Weights of a small contrastive audio-text model.
Model: 2.84M parameters, encoder activation mish, encoder rnn gru, text encoder width 128, text encoder layers 8, text encoder norm layernorm, text encoder activation swiglu.
Rows from block 2 of the text encoder, named by matrix and row number. Each number is 50 + 15 x the weight over the matrix's rms, rounded and kept within 0 to 99. All counts start at 0.
# proj: attention output (text_encoder.blocks.2.attn.proj.weight, 128x128), inputs 0-63
proj.17:55 65 41 77 29 26 64 16 64 40 76 51 52 42 35 52 28 42 68 40 73 22 62 49 36 52 38 49 60 39 48 72 68 38 50 28 46 52 62 38 42 48 51 52 51 49 20 64 25 79 67 43 21 28 27 37 41 62 38 53 16 41 12 40
proj.18:12 62 12 82 58 47 40 67 73 38 52 59 42 54 36 48 66 46 70 83 50 65 50 60 65 48 17 57 69 53 37 66 32 48 75 53 34 54 88 44 64 56 54 35 42 88 33 40 25 34 63 59 55 75 37 61 25 69 28 43 47 73 68 39
proj.19:71 47 67 48 63 55 35 71 30 68 44 77 49 51 61 59 59 62 52 35 31 42 42 55 65 54 35 35 63 60 64 47 56 71 34 73 64 36 57 36 81 42 78 47 60 43 76 28 28 60 58 69 60 48 42 44 78 23 23 42 41 39 53 75
proj.20:56 50 39 68 49 27 67 50 39 41 74 49 47 40 22 33 59 21 87 53 40 58 58 42 68 21 37 57 35 59 30 69 40 47 43 38 67 72 48 87 27 42 54 52 21 43 38 53 53 48 34 37 44 37 54 71 40 61 38 84 35 53 62 54
proj.21:18 61 34 56 38 40 48 60 84 24 86 79 36 71 61 10 39 35 59 53 60 58 52 43 68 35 38 72 61 42 24 59 32 58 58 48 36 33 73 29 70 69 55 48 48 42 24 47 67 39 46 26 38 64 30 62 14 53 84 56 63 51 49 72
proj.22:47 41 53 56 50 40 32 65 31 74 59 42 56 30 60 70 44 39 49 43 78 35 40 62 53 45 60 26 45 17 50 39 35 59 45 62 30 45 59 26 48 72 60 32 51 49 63 58 73 25 37 27 60 64 45 55 49 56 72 59 52 57 30 76
proj.23:61 70 44 60 36 62 62 50 62 56 41 56 29 76 63 49 27 46 54 50 53 45 56 22 46 35 19 77 31 61 43 60 47 53 47 58 29 68 53 51 54 87 34 73 41 76 27 33 64 56 57 51 33 69 46 73 20 37 64 57 42 64 71 57
proj.24:60 58 46 39 44 46 35 30 33 40 45 44 42 49 73 42 50 67 45 49 32 43 64 59 33 49 79 48 11 59 51 74 60 43 65 68 75 43 59 56 58 42 59 45 34 39 58 35 65 38 56 31 58 40 49 60 67 39 25 41 56 65 55 46
proj.25:68 33 62 27 57 38 46 65 50 68 39 64 63 46 62 58 40 54 37 45 49 81 47 72 39 35 42 56 56 36 44 33 59 43 50 56 57 56 19 73 52 51 26 74 63 65 44 48 52 60 52 66 67 38 51 33 53 57 54 38 26 61 68 36
proj.26:61 32 69 58 57 56 39 41 36 66 47 39 66 61 35 79 40 61 52 35 49 75 30 66 33 62 54 50 71 55 40 49 64 51 36 44 67 93 52 80 36 27 30 51 36 50 69 73 46 62 42 79 40 32 55 25 46 44 40 43 53 69 34 19
proj.27:34 41 40 49 43 26 32 43 64 46 73 51 49 62 47 43 19 44 82 57 77 67 48 85 30 28 54 60 52 30 48 23 37 43 58 15 39 57 59 60 38 37 40 43 38 63 11 66 18 58 47 19 42 80 40 51 38 59 76 49 72 40 47 62
proj.28:54 52 24 76 50 49 70 32 58 36 71 53 47 84 43 38 66 49 41 45 54 58 39 59 51 79 41 45 65 77 36 43 73 41 49 17 49 48 37 39 41 34 68 51 46 27 59 49 50 52 45 82 38 54 74 65 74 46 49 44 56 47 29 32
proj.29:39 41 31 49 61 30 45 55 61 51 53 55 49 60 39 62 44 69 64 51 70 30 50 60 36 37 46 44 54 53 55 39 32 52 32 37 36 57 73 70 25 17 72 60 49 64 31 48 58 46 36 46 46 30 55 52 68 43 84 28 59 67 41 56
proj.30:37 56 49 51 45 41 55 42 56 52 50 40 47 56 51 46 28 43 33 49 47 66 53 34 53 73 52 54 36 39 47 29 55 46 46 80 25 52 54 42 51 48 51 66 41 38 49 54 62 30 59 61 44 23 45 79 70 19 47 44 51 61 59 34
proj.31:62 25 42 53 48 57 46 30 34 73 62 36 73 37 74 65 39 48 30 47 44 82 27 47 52 73 54 72 65 40 41 59 59 44 40 63 39 47 54 45 44 58 56 39 61 55 72 46 40 74 48 57 44 33 54 60 38 48 32 53 34 73 47 53
proj.32:42 42 57 32 35 39 53 43 57 22 53 57 46 53 48 48 18 46 52 49 77 63 57 47 48 33 45 51 41 53 59 42 37 49 61 53 51 49 55 65 65 57 54 56 23 61 29 44 55 42 45 48 41 63 51 60 59 53 60 36 51 51 52 70
proj.33:54 68 64 57 67 72 35 69 54 39 45 52 41 39 41 35 74 25 69 34 56 37 66 62 42 76 21 60 73 39 49 70 74 74 55 74 65 58 46 45 57 43 54 49 53 44 58 46 74 45 68 39 62 57 49 49 46 53 55 43 82 51 52 24
proj.34:39 20 55 33 58 54 38 29 70 57 60 61 47 48 40 61 28 66 43 57 28 95 44 54 81 42 52 47 65 65 49 11 68 49 39 57 32 65 49 40 44 72 65 47 76 62 59 53 82 53 31 52 37 32 37 54 34 29 58 53 60 56 33 14
proj.35:45 68 35 64 59 52 67 56 57 50 42 49 61 32 50 60 34 54 55 45 21 74 78 42 74 55 42 75 61 44 16 55 56 54 56 65 62 67 12 57 44 36 30 42 56 17 46 43 16 72 49 83 64 73 64 30 44 48 34 56 49 38 40 62
proj.36:40 53 50 62 56 54 38 40 58 44 67 53 56 41 38 49 65 41 31 68 41 68 57 60 60 32 18 50 57 66 70 70 17 85 65 58 43 68 64 60 68 56 39 35 39 50 78 41 44 27 65 69 51 70 23 47 61 39 43 54 55 44 61 31
proj.37:34 78 51 21 36 50 50 43 69 30 63 42 15 59 53 49 65 42 31 47 57 44 76 27 70 50 50 43 37 45 51 58 42 41 57 34 58 52 57 38 63 32 54 39 52 41 09 46 43 60 51 45 16 45 42 63 44 62 57 59 46 46 82 43
proj.38:45 86 56 37 41 20 55 68 52 38 46 70 84 60 40 34 51 39 58 38 78 51 53 44 59 62 56 32 67 74 54 82 31 42 57 38 60 32 81 64 39 18 54 24 40 59 35 67 23 70 28 74 39 35 26 56 48 59 52 41 40 36 55 23
proj.39:23 46 26 53 48 49 83 47 83 19 40 55 41 53 63 24 62 38 74 41 54 43 61 67 39 36 40 52 32 49 55 23 55 60 31 31 47 48 64 63 94 68 47 63 70 30 42 57 38 54 34 48 52 40 44 30 64 28 50 49 53 44 34 57
proj.40:46 70 40 48 44 57 71 47 62 14 39 67 49 68 65 44 53 39 48 45 46 87 48 57 44 64 38 69 49 67 27 44 64 36 50 67 65 16 29 69 49 33 84 83 42 46 51 47 68 51 46 45 47 48 78 73 62 35 26 58 36 50 45 58
proj.41:47 38 51 53 61 51 44 68 60 43 53 58 59 37 41 28 38 61 51 42 81 56 47 74 20 53 47 72 41 42 65 31 60 38 39 45 75 62 39 80 34 47 72 79 52 61 42 42 62 60 53 32 67 28 62 34 42 32 52 54 56 72 35 31
proj.42:42 56 53 43 61 43 67 54 72 33 51 50 18 76 77 61 56 52 32 49 49 38 76 29 51 63 47 59 48 64 78 54 60 43 52 49 53 55 47 68 57 68 33 43 57 55 60 49 58 46 73 84 56 23 42 69 48 45 43 43 44 85 67 56
proj.43:59 53 31 34 33 55 64 56 64 64 52 48 43 54 75 38 79 23 67 47 78 41 73 15 69 35 21 41 66 74 91 70 64 75 71 75 47 43 55 30 86 78 45 55 58 63 64 58 43 44 49 26 38 55 47 50 37 62 66 34 40 80 40 55
proj.44:61 39 40 69 63 52 32 54 40 41 47 55 53 60 38 36 59 40 61 72 45 36 65 54 55 26 64 46 48 58 41 62 25 76 62 49 45 29 36 42 45 88 68 73 57 49 78 23 79 46 50 40 45 78 52 66 35 35 52 67 59 47 57 61
proj.45:55 45 31 57 41 41 75 41 63 48 68 44 29 71 38 41 71 35 30 16 42 39 33 53 77 86 75 35 55 33 49 54 62 26 59 52 39 51 58 30 39 53 55 46 55 56 73 49 29 50 43 50 51 37 44 47 81 66 54 52 35 53 34 43
proj.46:82 62 58 59 42 62 73 71 72 24 40 79 36 62 75 41 40 41 41 55 58 21 59 43 33 53 25 92 55 33 60 38 68 53 67 54 57 50 21 69 34 62 56 93 48 44 23 08 78 54 60 56 56 76 76 51 39 41 32 83 51 49 46 67
proj.47:43 32 54 54 76 54 33 55 27 72 54 51 79 56 43 51 25 28 56 50 50 34 45 54 35 50 30 54 58 46 65 39 55 65 54 55 28 53 31 63 29 26 30 61 49 59 19 44 45 38 51 59 30 32 36 74 39 61 30 45 37 37 38 73
proj.48:18 52 25 79 46 44 66 32 75 43 94 41 59 43 26 39 56 53 83 48 47 39 33 55 54 23 36 43 37 63 44 36 40 50 43 54 64 65 61 49 30 69 46 45 49 44 38 57 26 68 37 53 37 24 41 57 28 39 50 50 41 52 54 34
proj.49:35 81 49 39 55 44 75 60 43 52 14 61 30 68 46 56 43 21 43 44 51 66 66 21 40 61 42 49 48 89 49 53 55 49 54 67 31 40 80 45 54 56 45 39 29 51 49 43 41 38 44 49 51 42 45 67 55 48 57 34 47 43 50 51
proj.50:73 68 52 53 44 43 43 54 25 68 30 58 59 44 58 62 52 62 50 26 41 56 16 57 38 48 63 23 49 52 37 23 60 52 35 50 41 77 71 48 42 20 68 45 57 40 59 55 24 67 48 60 74 62 59 63 50 54 30 43 32 28 50 50
proj.51:65 39 66 47 25 45 58 43 44 70 45 26 59 50 65 56 70 61 47 51 28 43 40 60 46 31 38 42 50 36 47 55 36 52 44 56 61 51 50 54 67 54 31 57 53 60 67 40 72 32 62 29 63 61 53 71 68 41 28 63 74 74 69 60
proj.52:42 48 41 79 63 78 61 67 56 35 49 76 61 28 62 43 26 32 47 31 57 38 49 58 41 29 56 85 59 29 27 17 78 36 53 44 68 62 46 49 67 54 43 53 77 60 46 09 43 65 51 60 55 60 75 11 51 60 52 56 33 23 34 76
proj.53:39 43 59 53 72 24 60 40 69 35 60 13 36 51 35 34 44 76 44 40 48 38 11 75 40 37 64 41 33 32 54 22 36 34 47 46 50 57 56 32 29 26 34 28 76 34 45 55 29 70 23 44 41 21 62 24 52 39 54 54 62 32 36 44
proj.54:38 56 29 66 34 58 62 39 52 52 54 59 46 54 65 59 40 35 41 42 57 30 59 39 45 48 22 48 30 24 55 47 37 49 56 30 56 32 41 40 37 51 84 88 57 42 46 17 65 53 37 17 40 58 66 31 41 57 50 55 82 51 24 41
proj.55:69 26 64 60 57 54 45 51 31 58 07 44 72 18 62 61 44 76 39 45 41 72 59 72 52 65 58 63 63 38 35 28 76 30 47 58 38 72 26 45 35 37 46 59 66 40 63 32 34 58 40 77 55 48 36 58 55 60 46 15 46 62 56 49
proj.56:59 57 45 48 42 77 47 55 51 62 28 48 43 29 53 64 47 57 25 40 42 63 31 50 52 77 63 21 42 66 68 50 70 32 56 81 56 69 33 49 70 41 65 22 49 46 59 68 29 49 21 60 70 45 44 42 68 35 44 73 21 75 55 36
proj.57:41 46 39 55 38 62 47 40 29 50 31 50 58 31 49 48 50 62 31 50 40 57 49 62 68 73 60 35 50 26 55 42 47 43 70 60 37 47 13 37 32 59 64 57 54 46 73 50 50 43 34 52 40 42 46 51 57 60 62 44 41 45 41 55
proj.58:53 70 62 47 62 48 57 49 52 47 74 22 36 44 40 34 99 57 51 63 38 37 51 42 49 61 10 47 38 54 64 65 50 63 35 31 47 68 51 45 45 89 50 57 45 57 50 44 68 21 54 40 43 50 54 86 36 23 66 39 92 44 71 43
proj.59:42 61 55 73 41 64 47 57 32 58 47 50 31 58 56 39 68 64 48 50 43 49 48 33 32 45 41 44 44 60 43 41 61 53 48 30 36 31 35 33 32 68 68 78 60 21 66 29 85 55 55 57 44 46 67 65 32 50 50 67 50 64 33 48
proj.60:42 60 55 45 31 33 60 66 33 65 49 47 39 44 43 47 46 34 42 48 56 27 65 52 40 59 65 69 40 49 55 69 54 72 53 53 56 65 75 47 31 31 47 45 33 38 31 57 19 62 47 25 41 69 40 44 56 41 61 40 30 66 47 42
proj.61:53 40 72 31 38 64 50 60 29 54 77 41 42 34 36 40 54 29 67 42 45 51 45 46 50 56 40 68 46 37 61 44 74 47 65 43 49 80 40 71 22 42 34 46 55 69 44 38 46 56 57 68 55 34 41 55 36 41 64 47 25 60 68 34
proj.62:63 80 65 54 43 73 51 72 53 50 69 61 23 62 45 47 59 47 29 39 42 55 41 40 24 85 66 90 57 56 60 75 52 52 66 50 48 77 36 37 48 79 69 42 52 45 74 19 62 72 78 65 47 44 47 54 34 55 35 47 55 69 85 08
proj.63:54 66 53 41 64 24 50 58 36 42 59 28 61 46 30 51 58 76 47 31 51 30 45 53 61 29 33 20 58 77 51 67 55 20 44 28 61 61 82 77 49 41 35 40 31 50 15 57 39 63 58 19 40 52 34 58 32 50 59 57 23 51 43 64
proj.64:72 30 54 43 43 55 52 57 29 63 68 44 53 56 65 54 82 50 45 54 37 42 57 32 38 63 62 34 43 37 64 74 53 62 46 72 34 41 64 19 48 47 40 31 54 35 77 45 34 33 25 31 65 42 40 64 79 54 55 41 57 58 73 29
proj.65:69 36 52 32 55 52 70 59 50 84 54 51 65 57 55 57 59 25 40 67 46 38 32 26 38 22 39 77 51 68 76 36 41 81 53 47 31 52 58 55 51 60 45 55 63 52 45 52 72 17 45 17 62 74 54 62 54 33 56 46 86 51 38 61
proj.66:97 30 69 36 66 40 34 70 13 80 47 62 44 39 64 71 33 51 47 43 38 21 43 70 59 53 84 39 54 27 57 51 57 48 33 51 39 52 49 34 52 67 39 40 50 38 40 41 36 53 54 62 51 65 24 31 65 31 49 51 65 30 55 60
proj.67:56 37 52 50 43 73 35 73 44 60 30 34 58 41 47 56 49 46 15 55 46 54 47 46 84 42 45 54 63 53 41 74 53 19 43 47 30 58 40 83 70 52 27 33 37 56 53 66 55 44 81 64 74 78 41 75 46 31 35 37 54 46 63 50
proj.68:63 60 72 45 54 37 19 69 13 63 54 42 78 49 32 84 56 43 81 59 38 48 30 63 65 34 48 40 30 61 49 41 53 44 48 32 52 25 31 49 55 76 59 67 37 69 50 61 59 43 53 51 53 45 53 58 44 87 51 55 53 62 62 32
proj.69:58 73 39 44 55 44 27 21 51 39 54 65 49 46 39 22 43 61 30 52 34 61 53 55 72 31 44 44 49 57 44 67 33 59 69 46 30 26 46 25 46 55 44 64 48 55 43 35 61 40 58 58 67 54 62 59 81 39 20 47 62 25 38 84
proj.70:55 34 76 41 74 55 24 62 49 39 61 32 53 36 38 55 08 48 30 59 69 38 53 66 33 23 53 54 42 50 60 66 48 33 63 44 20 47 77 26 52 52 34 40 33 70 35 67 79 53 57 58 38 68 54 58 24 28 46 47 67 59 53 60
proj.71:46 49 79 33 49 45 31 57 44 43 49 67 50 50 41 48 52 48 58 35 51 62 49 75 73 55 54 56 61 60 60 36 57 22 40 72 78 55 59 60 48 28 75 41 47 59 56 78 35 68 22 41 49 45 45 62 50 54 53 55 53 48 47 35
proj.72:78 72 54 47 37 57 65 63 53 52 37 71 36 49 59 48 69 39 54 55 47 46 64 44 40 33 36 64 65 52 38 54 63 45 39 20 62 71 77 53 41 60 20 33 42 52 24 52 33 73 76 48 57 65 42 44 16 55 50 41 34 54 58 37
proj.73:50 47 43 65 34 46 64 37 66 52 65 58 46 52 33 34 93 32 64 63 49 29 85 17 79 50 28 65 59 72 50 87 35 69 66 30 54 40 68 60 45 58 55 50 39 65 33 31 52 34 32 34 49 52 39 65 35 38 61 50 37 65 57 50
proj.74:35 23 63 20 71 31 47 30 32 70 48 48 56 48 31 44 12 29 52 35 59 52 50 66 55 56 56 59 31 46 60 43 54 14 41 58 32 69 28 58 29 31 53 52 52 37 70 79 39 52 44 80 55 15 37 43 60 58 32 38 27 45 49 56
proj.75:46 41 62 56 64 47 32 54 25 44 33 47 58 38 57 38 73 52 73 37 49 11 54 52 54 62 65 23 24 57 39 44 21 58 55 64 60 28 78 36 59 60 50 43 62 49 72 62 54 36 32 50 49 60 82 42 70 38 39 62 62 37 39 52
proj.76:42 48 44 47 60 71 56 40 49 69 41 39 58 34 54 74 60 35 42 48 23 77 36 49 76 45 51 43 18 54 61 35 59 35 61 59 48 40 47 42 43 60 61 63 28 35 46 60 65 69 43 73 29 30 71 53 50 47 29 32 42 46 43 43
proj.77:52 45 31 59 39 44 61 38 59 49 41 52 37 63 45 35 68 70 48 55 46 37 57 60 23 74 56 45 23 35 54 99 75 47 70 33 48 52 55 51 45 54 64 78 52 38 47 54 47 61 27 60 21 09 49 41 69 68 49 42 26 64 50 41
proj.78:80 49 60 52 65 52 56 73 38 60 43 59 76 30 24 70 51 42 53 69 46 68 45 67 44 66 40 64 68 40 36 51 42 48 59 34 47 63 49 50 28 59 62 29 53 71 33 39 44 59 53 63 47 29 31 56 42 71 47 43 45 50 67 19
proj.79:43 46 48 31 06 59 49 47 30 58 54 44 60 62 56 77 47 52 42 58 74 36 38 42 75 14 56 53 26 55 19 44 56 56 52 93 45 43 37 26 74 80 51 48 63 43 51 57 76 35 47 55 45 57 67 58 53 56 79 69 43 55 82 46
proj.80:47 74 20 60 60 54 53 29 64 28 58 47 29 60 43 36 55 56 55 35 28 72 41 72 53 65 64 55 68 57 39 43 60 70 54 42 46 59 37 71 23 36 64 69 62 35 61 40 72 44 50 56 46 44 60 46 60 41 35 56 56 49 48 50
proj.81:59 63 42 60 44 73 42 55 51 33 30 73 44 34 51 41 52 58 48 66 67 68 72 71 52 29 66 81 56 57 51 85 49 16 55 58 59 56 30 59 40 46 34 46 37 37 44 72 16 45 43 74 63 66 32 39 46 56 31 67 42 45 54 79
proj.82:52 22 72 49 70 52 23 36 44 67 33 34 74 41 65 48 69 65 40 39 50 74 35 67 29 66 52 46 44 39 57 35 39 40 42 77 40 54 27 72 50 23 66 63 42 43 41 58 40 58 39 65 36 56 61 59 58 67 56 56 65 42 47 66
proj.83:48 39 38 33 52 30 48 25 49 71 60 66 60 69 25 53 57 46 61 38 69 34 68 46 47 58 60 37 43 51 31 35 18 54 39 50 51 43 76 38 44 13 54 53 65 48 52 59 42 63 56 52 13 62 39 22 27 88 70 33 54 40 41 21
proj.84:53 53 49 46 56 50 71 36 67 48 51 48 30 47 52 69 74 33 50 47 69 21 55 22 51 24 41 44 41 46 58 55 55 49 65 23 68 52 63 43 77 67 56 72 39 35 25 47 57 33 64 40 49 53 56 33 46 50 71 26 54 54 50 59
proj.85:64 50 40 39 64 62 70 38 42 41 36 79 36 62 53 47 31 38 29 52 51 66 75 61 45 57 37 68 69 38 23 54 12 11 75 28 78 42 68 80 78 42 46 52 33 58 06 53 64 58 62 72 36 62 52 36 43 55 74 63 67 55 65 46
proj.86:43 41 45 57 25 39 60 40 67 39 40 57 59 44 50 46 73 63 65 51 73 36 43 40 51 25 55 72 24 52 56 51 63 71 59 40 32 42 29 64 38 80 65 80 53 52 65 63 99 49 56 48 49 13 69 34 58 50 54 34 79 49 57 31
proj.87:31 52 02 63 41 62 66 50 85 22 50 48 27 63 44 26 36 44 53 57 37 60 57 49 22 31 27 41 91 56 68 37 36 34 57 46 65 33 53 59 50 72 58 71 55 62 75 41 91 22 66 43 42 74 64 26 44 52 63 50 66 28 49 60
proj.88:62 57 36 31 57 60 57 70 55 45 46 37 34 38 39 67 43 44 54 47 33 45 53 51 70 16 34 73 46 46 43 40 75 56 63 56 26 57 54 47 49 48 35 40 65 50 58 37 39 55 51 47 46 61 61 53 34 52 34 45 58 43 69 58
proj.89:77 48 33 65 32 67 79 49 50 46 84 43 45 27 52 47 63 78 56 51 45 44 66 54 12 51 40 44 33 77 83 52 73 63 32 58 60 47 52 72 69 55 55 63 54 51 52 55 45 31 40 21 51 29 25 57 53 30 52 20 35 52 62 36
proj.90:45 78 29 55 40 49 69 41 53 55 67 59 52 52 46 35 19 64 39 27 69 52 37 58 40 76 62 38 59 47 42 17 56 15 32 74 62 38 31 72 59 36 26 48 29 49 60 50 40 63 52 22 34 38 56 56 41 36 35 42 50 65 44 58
proj.91:65 47 57 43 51 53 38 57 32 65 42 40 53 26 79 62 52 63 26 40 49 51 36 41 57 48 77 33 33 68 39 54 20 64 96 32 43 47 49 49 59 80 41 50 60 43 34 55 53 67 65 38 46 33 40 63 41 62 40 80 34 54 61 29
proj.92:10 54 41 49 67 19 44 15 65 44 62 42 66 57 27 69 52 70 61 48 46 68 58 41 85 55 70 30 55 51 40 72 68 59 39 24 49 51 58 63 59 27 54 36 38 31 48 83 21 45 49 70 57 29 38 49 56 77 43 47 14 62 37 30
proj.93:64 25 83 36 42 50 28 54 50 70 40 53 58 23 60 59 45 68 37 31 44 45 30 49 25 69 60 63 48 41 61 30 63 41 36 39 58 50 30 59 59 61 58 68 47 58 49 39 54 69 66 66 48 51 47 15 40 20 55 14 56 43 37 49
proj.94:34 86 33 62 44 57 53 25 73 25 43 69 32 67 78 52 38 43 42 41 77 31 56 36 60 45 68 45 53 55 47 48 46 49 26 51 56 36 74 38 93 44 41 62 53 44 59 52 52 64 53 32 30 40 74 29 37 60 64 58 35 63 26 28
proj.95:44 46 66 73 74 30 42 53 51 50 53 35 49 26 56 43 13 79 57 40 47 45 46 49 63 38 34 52 59 52 33 28 48 38 54 61 25 57 51 34 50 49 47 36 49 31 58 58 53 35 50 54 26 53 46 41 51 25 61 65 63 50 44 61
proj.96:51 49 46 38 53 61 53 34 62 81 33 57 68 40 65 55 87 73 36 62 45 36 55 58 52 64 38 44 30 75 65 44 35 40 33 59 69 22 55 49 34 53 79 45 29 49 59 35 54 52 30 18 70 56 53 49 49 48 78 34 76 40 42 52
proj.97:45 50 44 34 42 66 61 49 73 47 57 64 30 65 58 61 78 48 24 44 47 53 33 32 40 62 62 49 27 40 37 32 78 49 12 60 50 52 22 62 39 63 64 54 82 56 57 49 68 64 72 49 52 13 59 43 74 55 46 41 39 57 69 49
proj.98:33 48 65 61 52 69 50 53 70 47 56 66 29 59 26 31 52 59 52 55 72 46 79 62 47 48 40 38 51 79 65 68 55 36 57 27 46 60 64 32 51 55 42 25 61 44 63 56 41 47 55 37 49 57 41 65 56 54 47 51 58 47 55 47
proj.99:52 42 49 47 60 46 52 69 63 65 67 57 68 25 30 67 50 61 59 38 39 65 69 27 57 77 48 63 54 35 57 39 55 36 48 36 66 59 48 60 25 37 49 48 48 51 51 56 56 38 53 73 47 75 57 53 48 64 53 48 63 55 35 52
proj.100:72 49 74 40 48 53 52 52 11 71 12 56 66 42 44 62 53 26 83 59 64 57 65 51 49 52 72 40 54 29 61 46 39 45 52 47 79 27 50 47 80 66 72 46 54 47 61 47 58 33 39 24 55 39 62 42 54 52 71 63 58 66 59 39
proj.101:30 70 63 47 62 64 50 53 73 43 52 41 62 21 58 52 45 49 45 46 52 49 51 85 52 66 51 40 56 30 68 40 71 40 35 74 76 62 38 48 69 74 59 43 54 49 63 37 26 42 39 60 58 52 33 37 71 41 37 37 57 35 52 53
proj.102:43 48 48 61 58 50 53 48 46 59 43 40 54 67 49 52 42 93 43 25 38 36 44 52 44 87 74 31 31 41 33 24 35 26 25 66 53 61 20 51 49 24 71 65 64 36 70 57 46 42 35 60 27 43 44 45 51 63 47 54 18 38 32 51
proj.103:40 75 38 54 44 31 46 34 44 24 57 49 50 55 34 40 27 41 71 52 55 46 43 31 93 24 76 51 68 68 37 74 43 40 65 43 33 46 74 32 42 35 33 20 42 47 36 46 15 32 61 27 37 55 43 54 61 59 51 54 57 53 63 54
proj.104:56 42 57 48 52 67 64 81 56 52 58 43 43 78 49 36 21 73 30 62 44 60 26 27 38 35 63 62 40 37 25 47 38 46 50 45 66 55 18 41 75 39 40 47 53 59 54 50 37 52 44 61 63 68 78 30 40 29 41 47 29 54 65 80
proj.105:44 47 41 32 54 39 43 44 65 54 60 58 49 49 47 44 62 68 31 50 49 73 42 63 56 38 76 44 43 58 26 65 44 46 56 36 46 27 36 40 54 55 48 55 28 32 70 76 53 49 51 58 47 62 70 34 44 58 64 50 66 29 51 45
proj.106:99 07 83 43 75 64 18 65 04 83 27 38 83 35 75 71 43 55 00 58 56 44 49 85 14 75 67 46 49 47 55 75 82 33 47 54 84 46 40 45 63 50 46 37 43 39 74 67 49 59 35 51 50 56 57 22 67 52 43 42 53 46 59 67
proj.107:61 64 46 61 55 53 67 78 54 37 70 28 18 45 18 54 67 39 45 53 62 50 43 39 33 57 22 69 30 48 47 53 50 69 83 33 60 56 66 56 43 55 53 57 62 41 20 61 66 56 61 55 39 62 53 45 37 82 77 77 39 51 50 16
proj.108:42 61 71 47 40 72 57 70 47 64 51 75 53 33 67 56 26 37 21 72 41 60 55 19 25 61 33 70 36 51 48 33 62 38 47 54 50 80 20 57 66 46 35 65 47 60 44 45 71 38 70 64 71 48 57 74 55 29 65 29 66 52 69 80
proj.109:44 41 51 40 45 46 58 44 54 49 56 41 60 52 46 62 50 65 52 61 40 46 36 62 58 31 63 63 55 62 32 42 50 57 40 36 55 31 38 54 73 43 32 56 52 54 63 27 29 53 38 27 62 62 46 44 55 48 42 65 46 40 67 79
proj.110:46 33 51 59 48 40 56 43 37 53 54 39 77 54 21 31 27 25 39 34 60 23 56 41 42 37 58 58 67 30 38 57 46 54 48 43 31 65 38 59 39 61 28 28 42 35 74 72 57 63 60 71 48 39 58 56 73 41 62 71 53 35 45 50
proj.111:64 43 50 60 42 48 37 54 68 26 50 68 51 41 44 55 64 38 81 34 42 30 41 62 36 42 42 42 71 64 59 51 60 74 29 32 46 54 65 51 24 37 67 62 48 55 57 60 53 64 52 26 35 54 52 41 10 84 76 48 65 72 31 42
proj.112:82 28 70 52 53 58 29 56 26 79 26 34 72 09 49 64 14 54 12 34 39 49 49 45 20 46 60 66 55 47 60 33 59 37 44 68 24 61 27 24 35 52 65 40 47 60 80 58 54 69 50 79 60 37 66 23 56 40 34 20 55 59 66 38
proj.113:57 45 62 53 50 14 31 70 30 60 67 28 61 64 37 36 67 72 51 42 57 30 24 72 55 43 77 16 49 48 60 57 32 71 30 51 36 58 65 28 45 58 56 36 47 56 63 28 25 45 64 53 64 46 69 49 70 62 36 48 43 50 51 65
proj.114:59 41 41 50 42 48 55 46 32 68 43 40 66 66 48 61 75 68 52 63 53 57 41 44 45 59 73 47 55 57 60 61 82 84 53 72 39 65 41 43 54 57 75 64 78 51 80 47 70 40 33 67 60 33 58 54 62 42 30 54 36 57 64 41
proj.115:66 43 51 38 72 47 38 86 45 46 32 38 59 42 49 41 73 81 62 48 69 21 18 57 23 36 65 35 55 30 73 44 43 70 54 43 61 53 52 42 66 51 61 29 62 50 45 56 60 37 34 41 39 57 39 73 65 39 61 81 55 46 48 57
proj.116:27 34 45 38 41 37 37 37 36 78 28 23 64 43 50 66 41 29 59 41 71 45 53 47 42 57 57 63 51 55 55 25 42 41 60 47 47 48 57 44 42 43 33 27 43 37 51 75 39 57 72 64 34 43 50 50 44 68 73 46 55 65 29 51
proj.117:41 27 49 75 45 53 58 46 58 67 53 34 53 39 58 39 29 47 21 63 30 63 32 41 33 56 14 72 45 59 74 44 70 62 50 38 33 39 45 69 45 52 35 54 36 53 58 56 71 43 55 46 55 29 51 55 52 25 39 20 41 79 55 05
proj.118:48 44 79 40 47 54 46 66 26 60 49 55 36 45 42 36 76 54 36 47 57 52 40 57 44 60 46 33 45 54 62 74 62 60 39 39 52 57 54 23 32 27 48 54 44 52 42 58 33 77 49 46 43 30 57 32 52 63 43 41 29 59 57 47
proj.119:29 64 39 40 89 36 51 51 80 36 51 82 41 39 46 59 58 66 54 54 21 49 35 33 67 52 66 18 58 42 34 16 47 46 36 51 44 47 37 43 57 53 46 92 74 43 67 26 48 21 53 61 59 73 63 47 49 56 46 56 44 33 17 75
proj.120:39 44 67 41 42 59 58 63 36 41 39 45 61 18 73 42 55 54 66 48 42 45 53 67 57 51 63 53 52 51 31 33 51 40 41 45 49 50 42 67 60 38 52 60 47 53 40 53 44 35 52 83 45 39 67 42 49 73 65 36 52 50 52 42
proj.121:54 22 43 47 61 24 58 59 39 61 64 53 26 50 48 46 83 64 59 54 46 43 32 36 65 39 46 17 49 92 57 63 11 64 70 41 44 66 99 29 40 62 45 31 46 48 22 61 35 38 30 41 54 48 36 73 33 78 37 67 59 40 54 50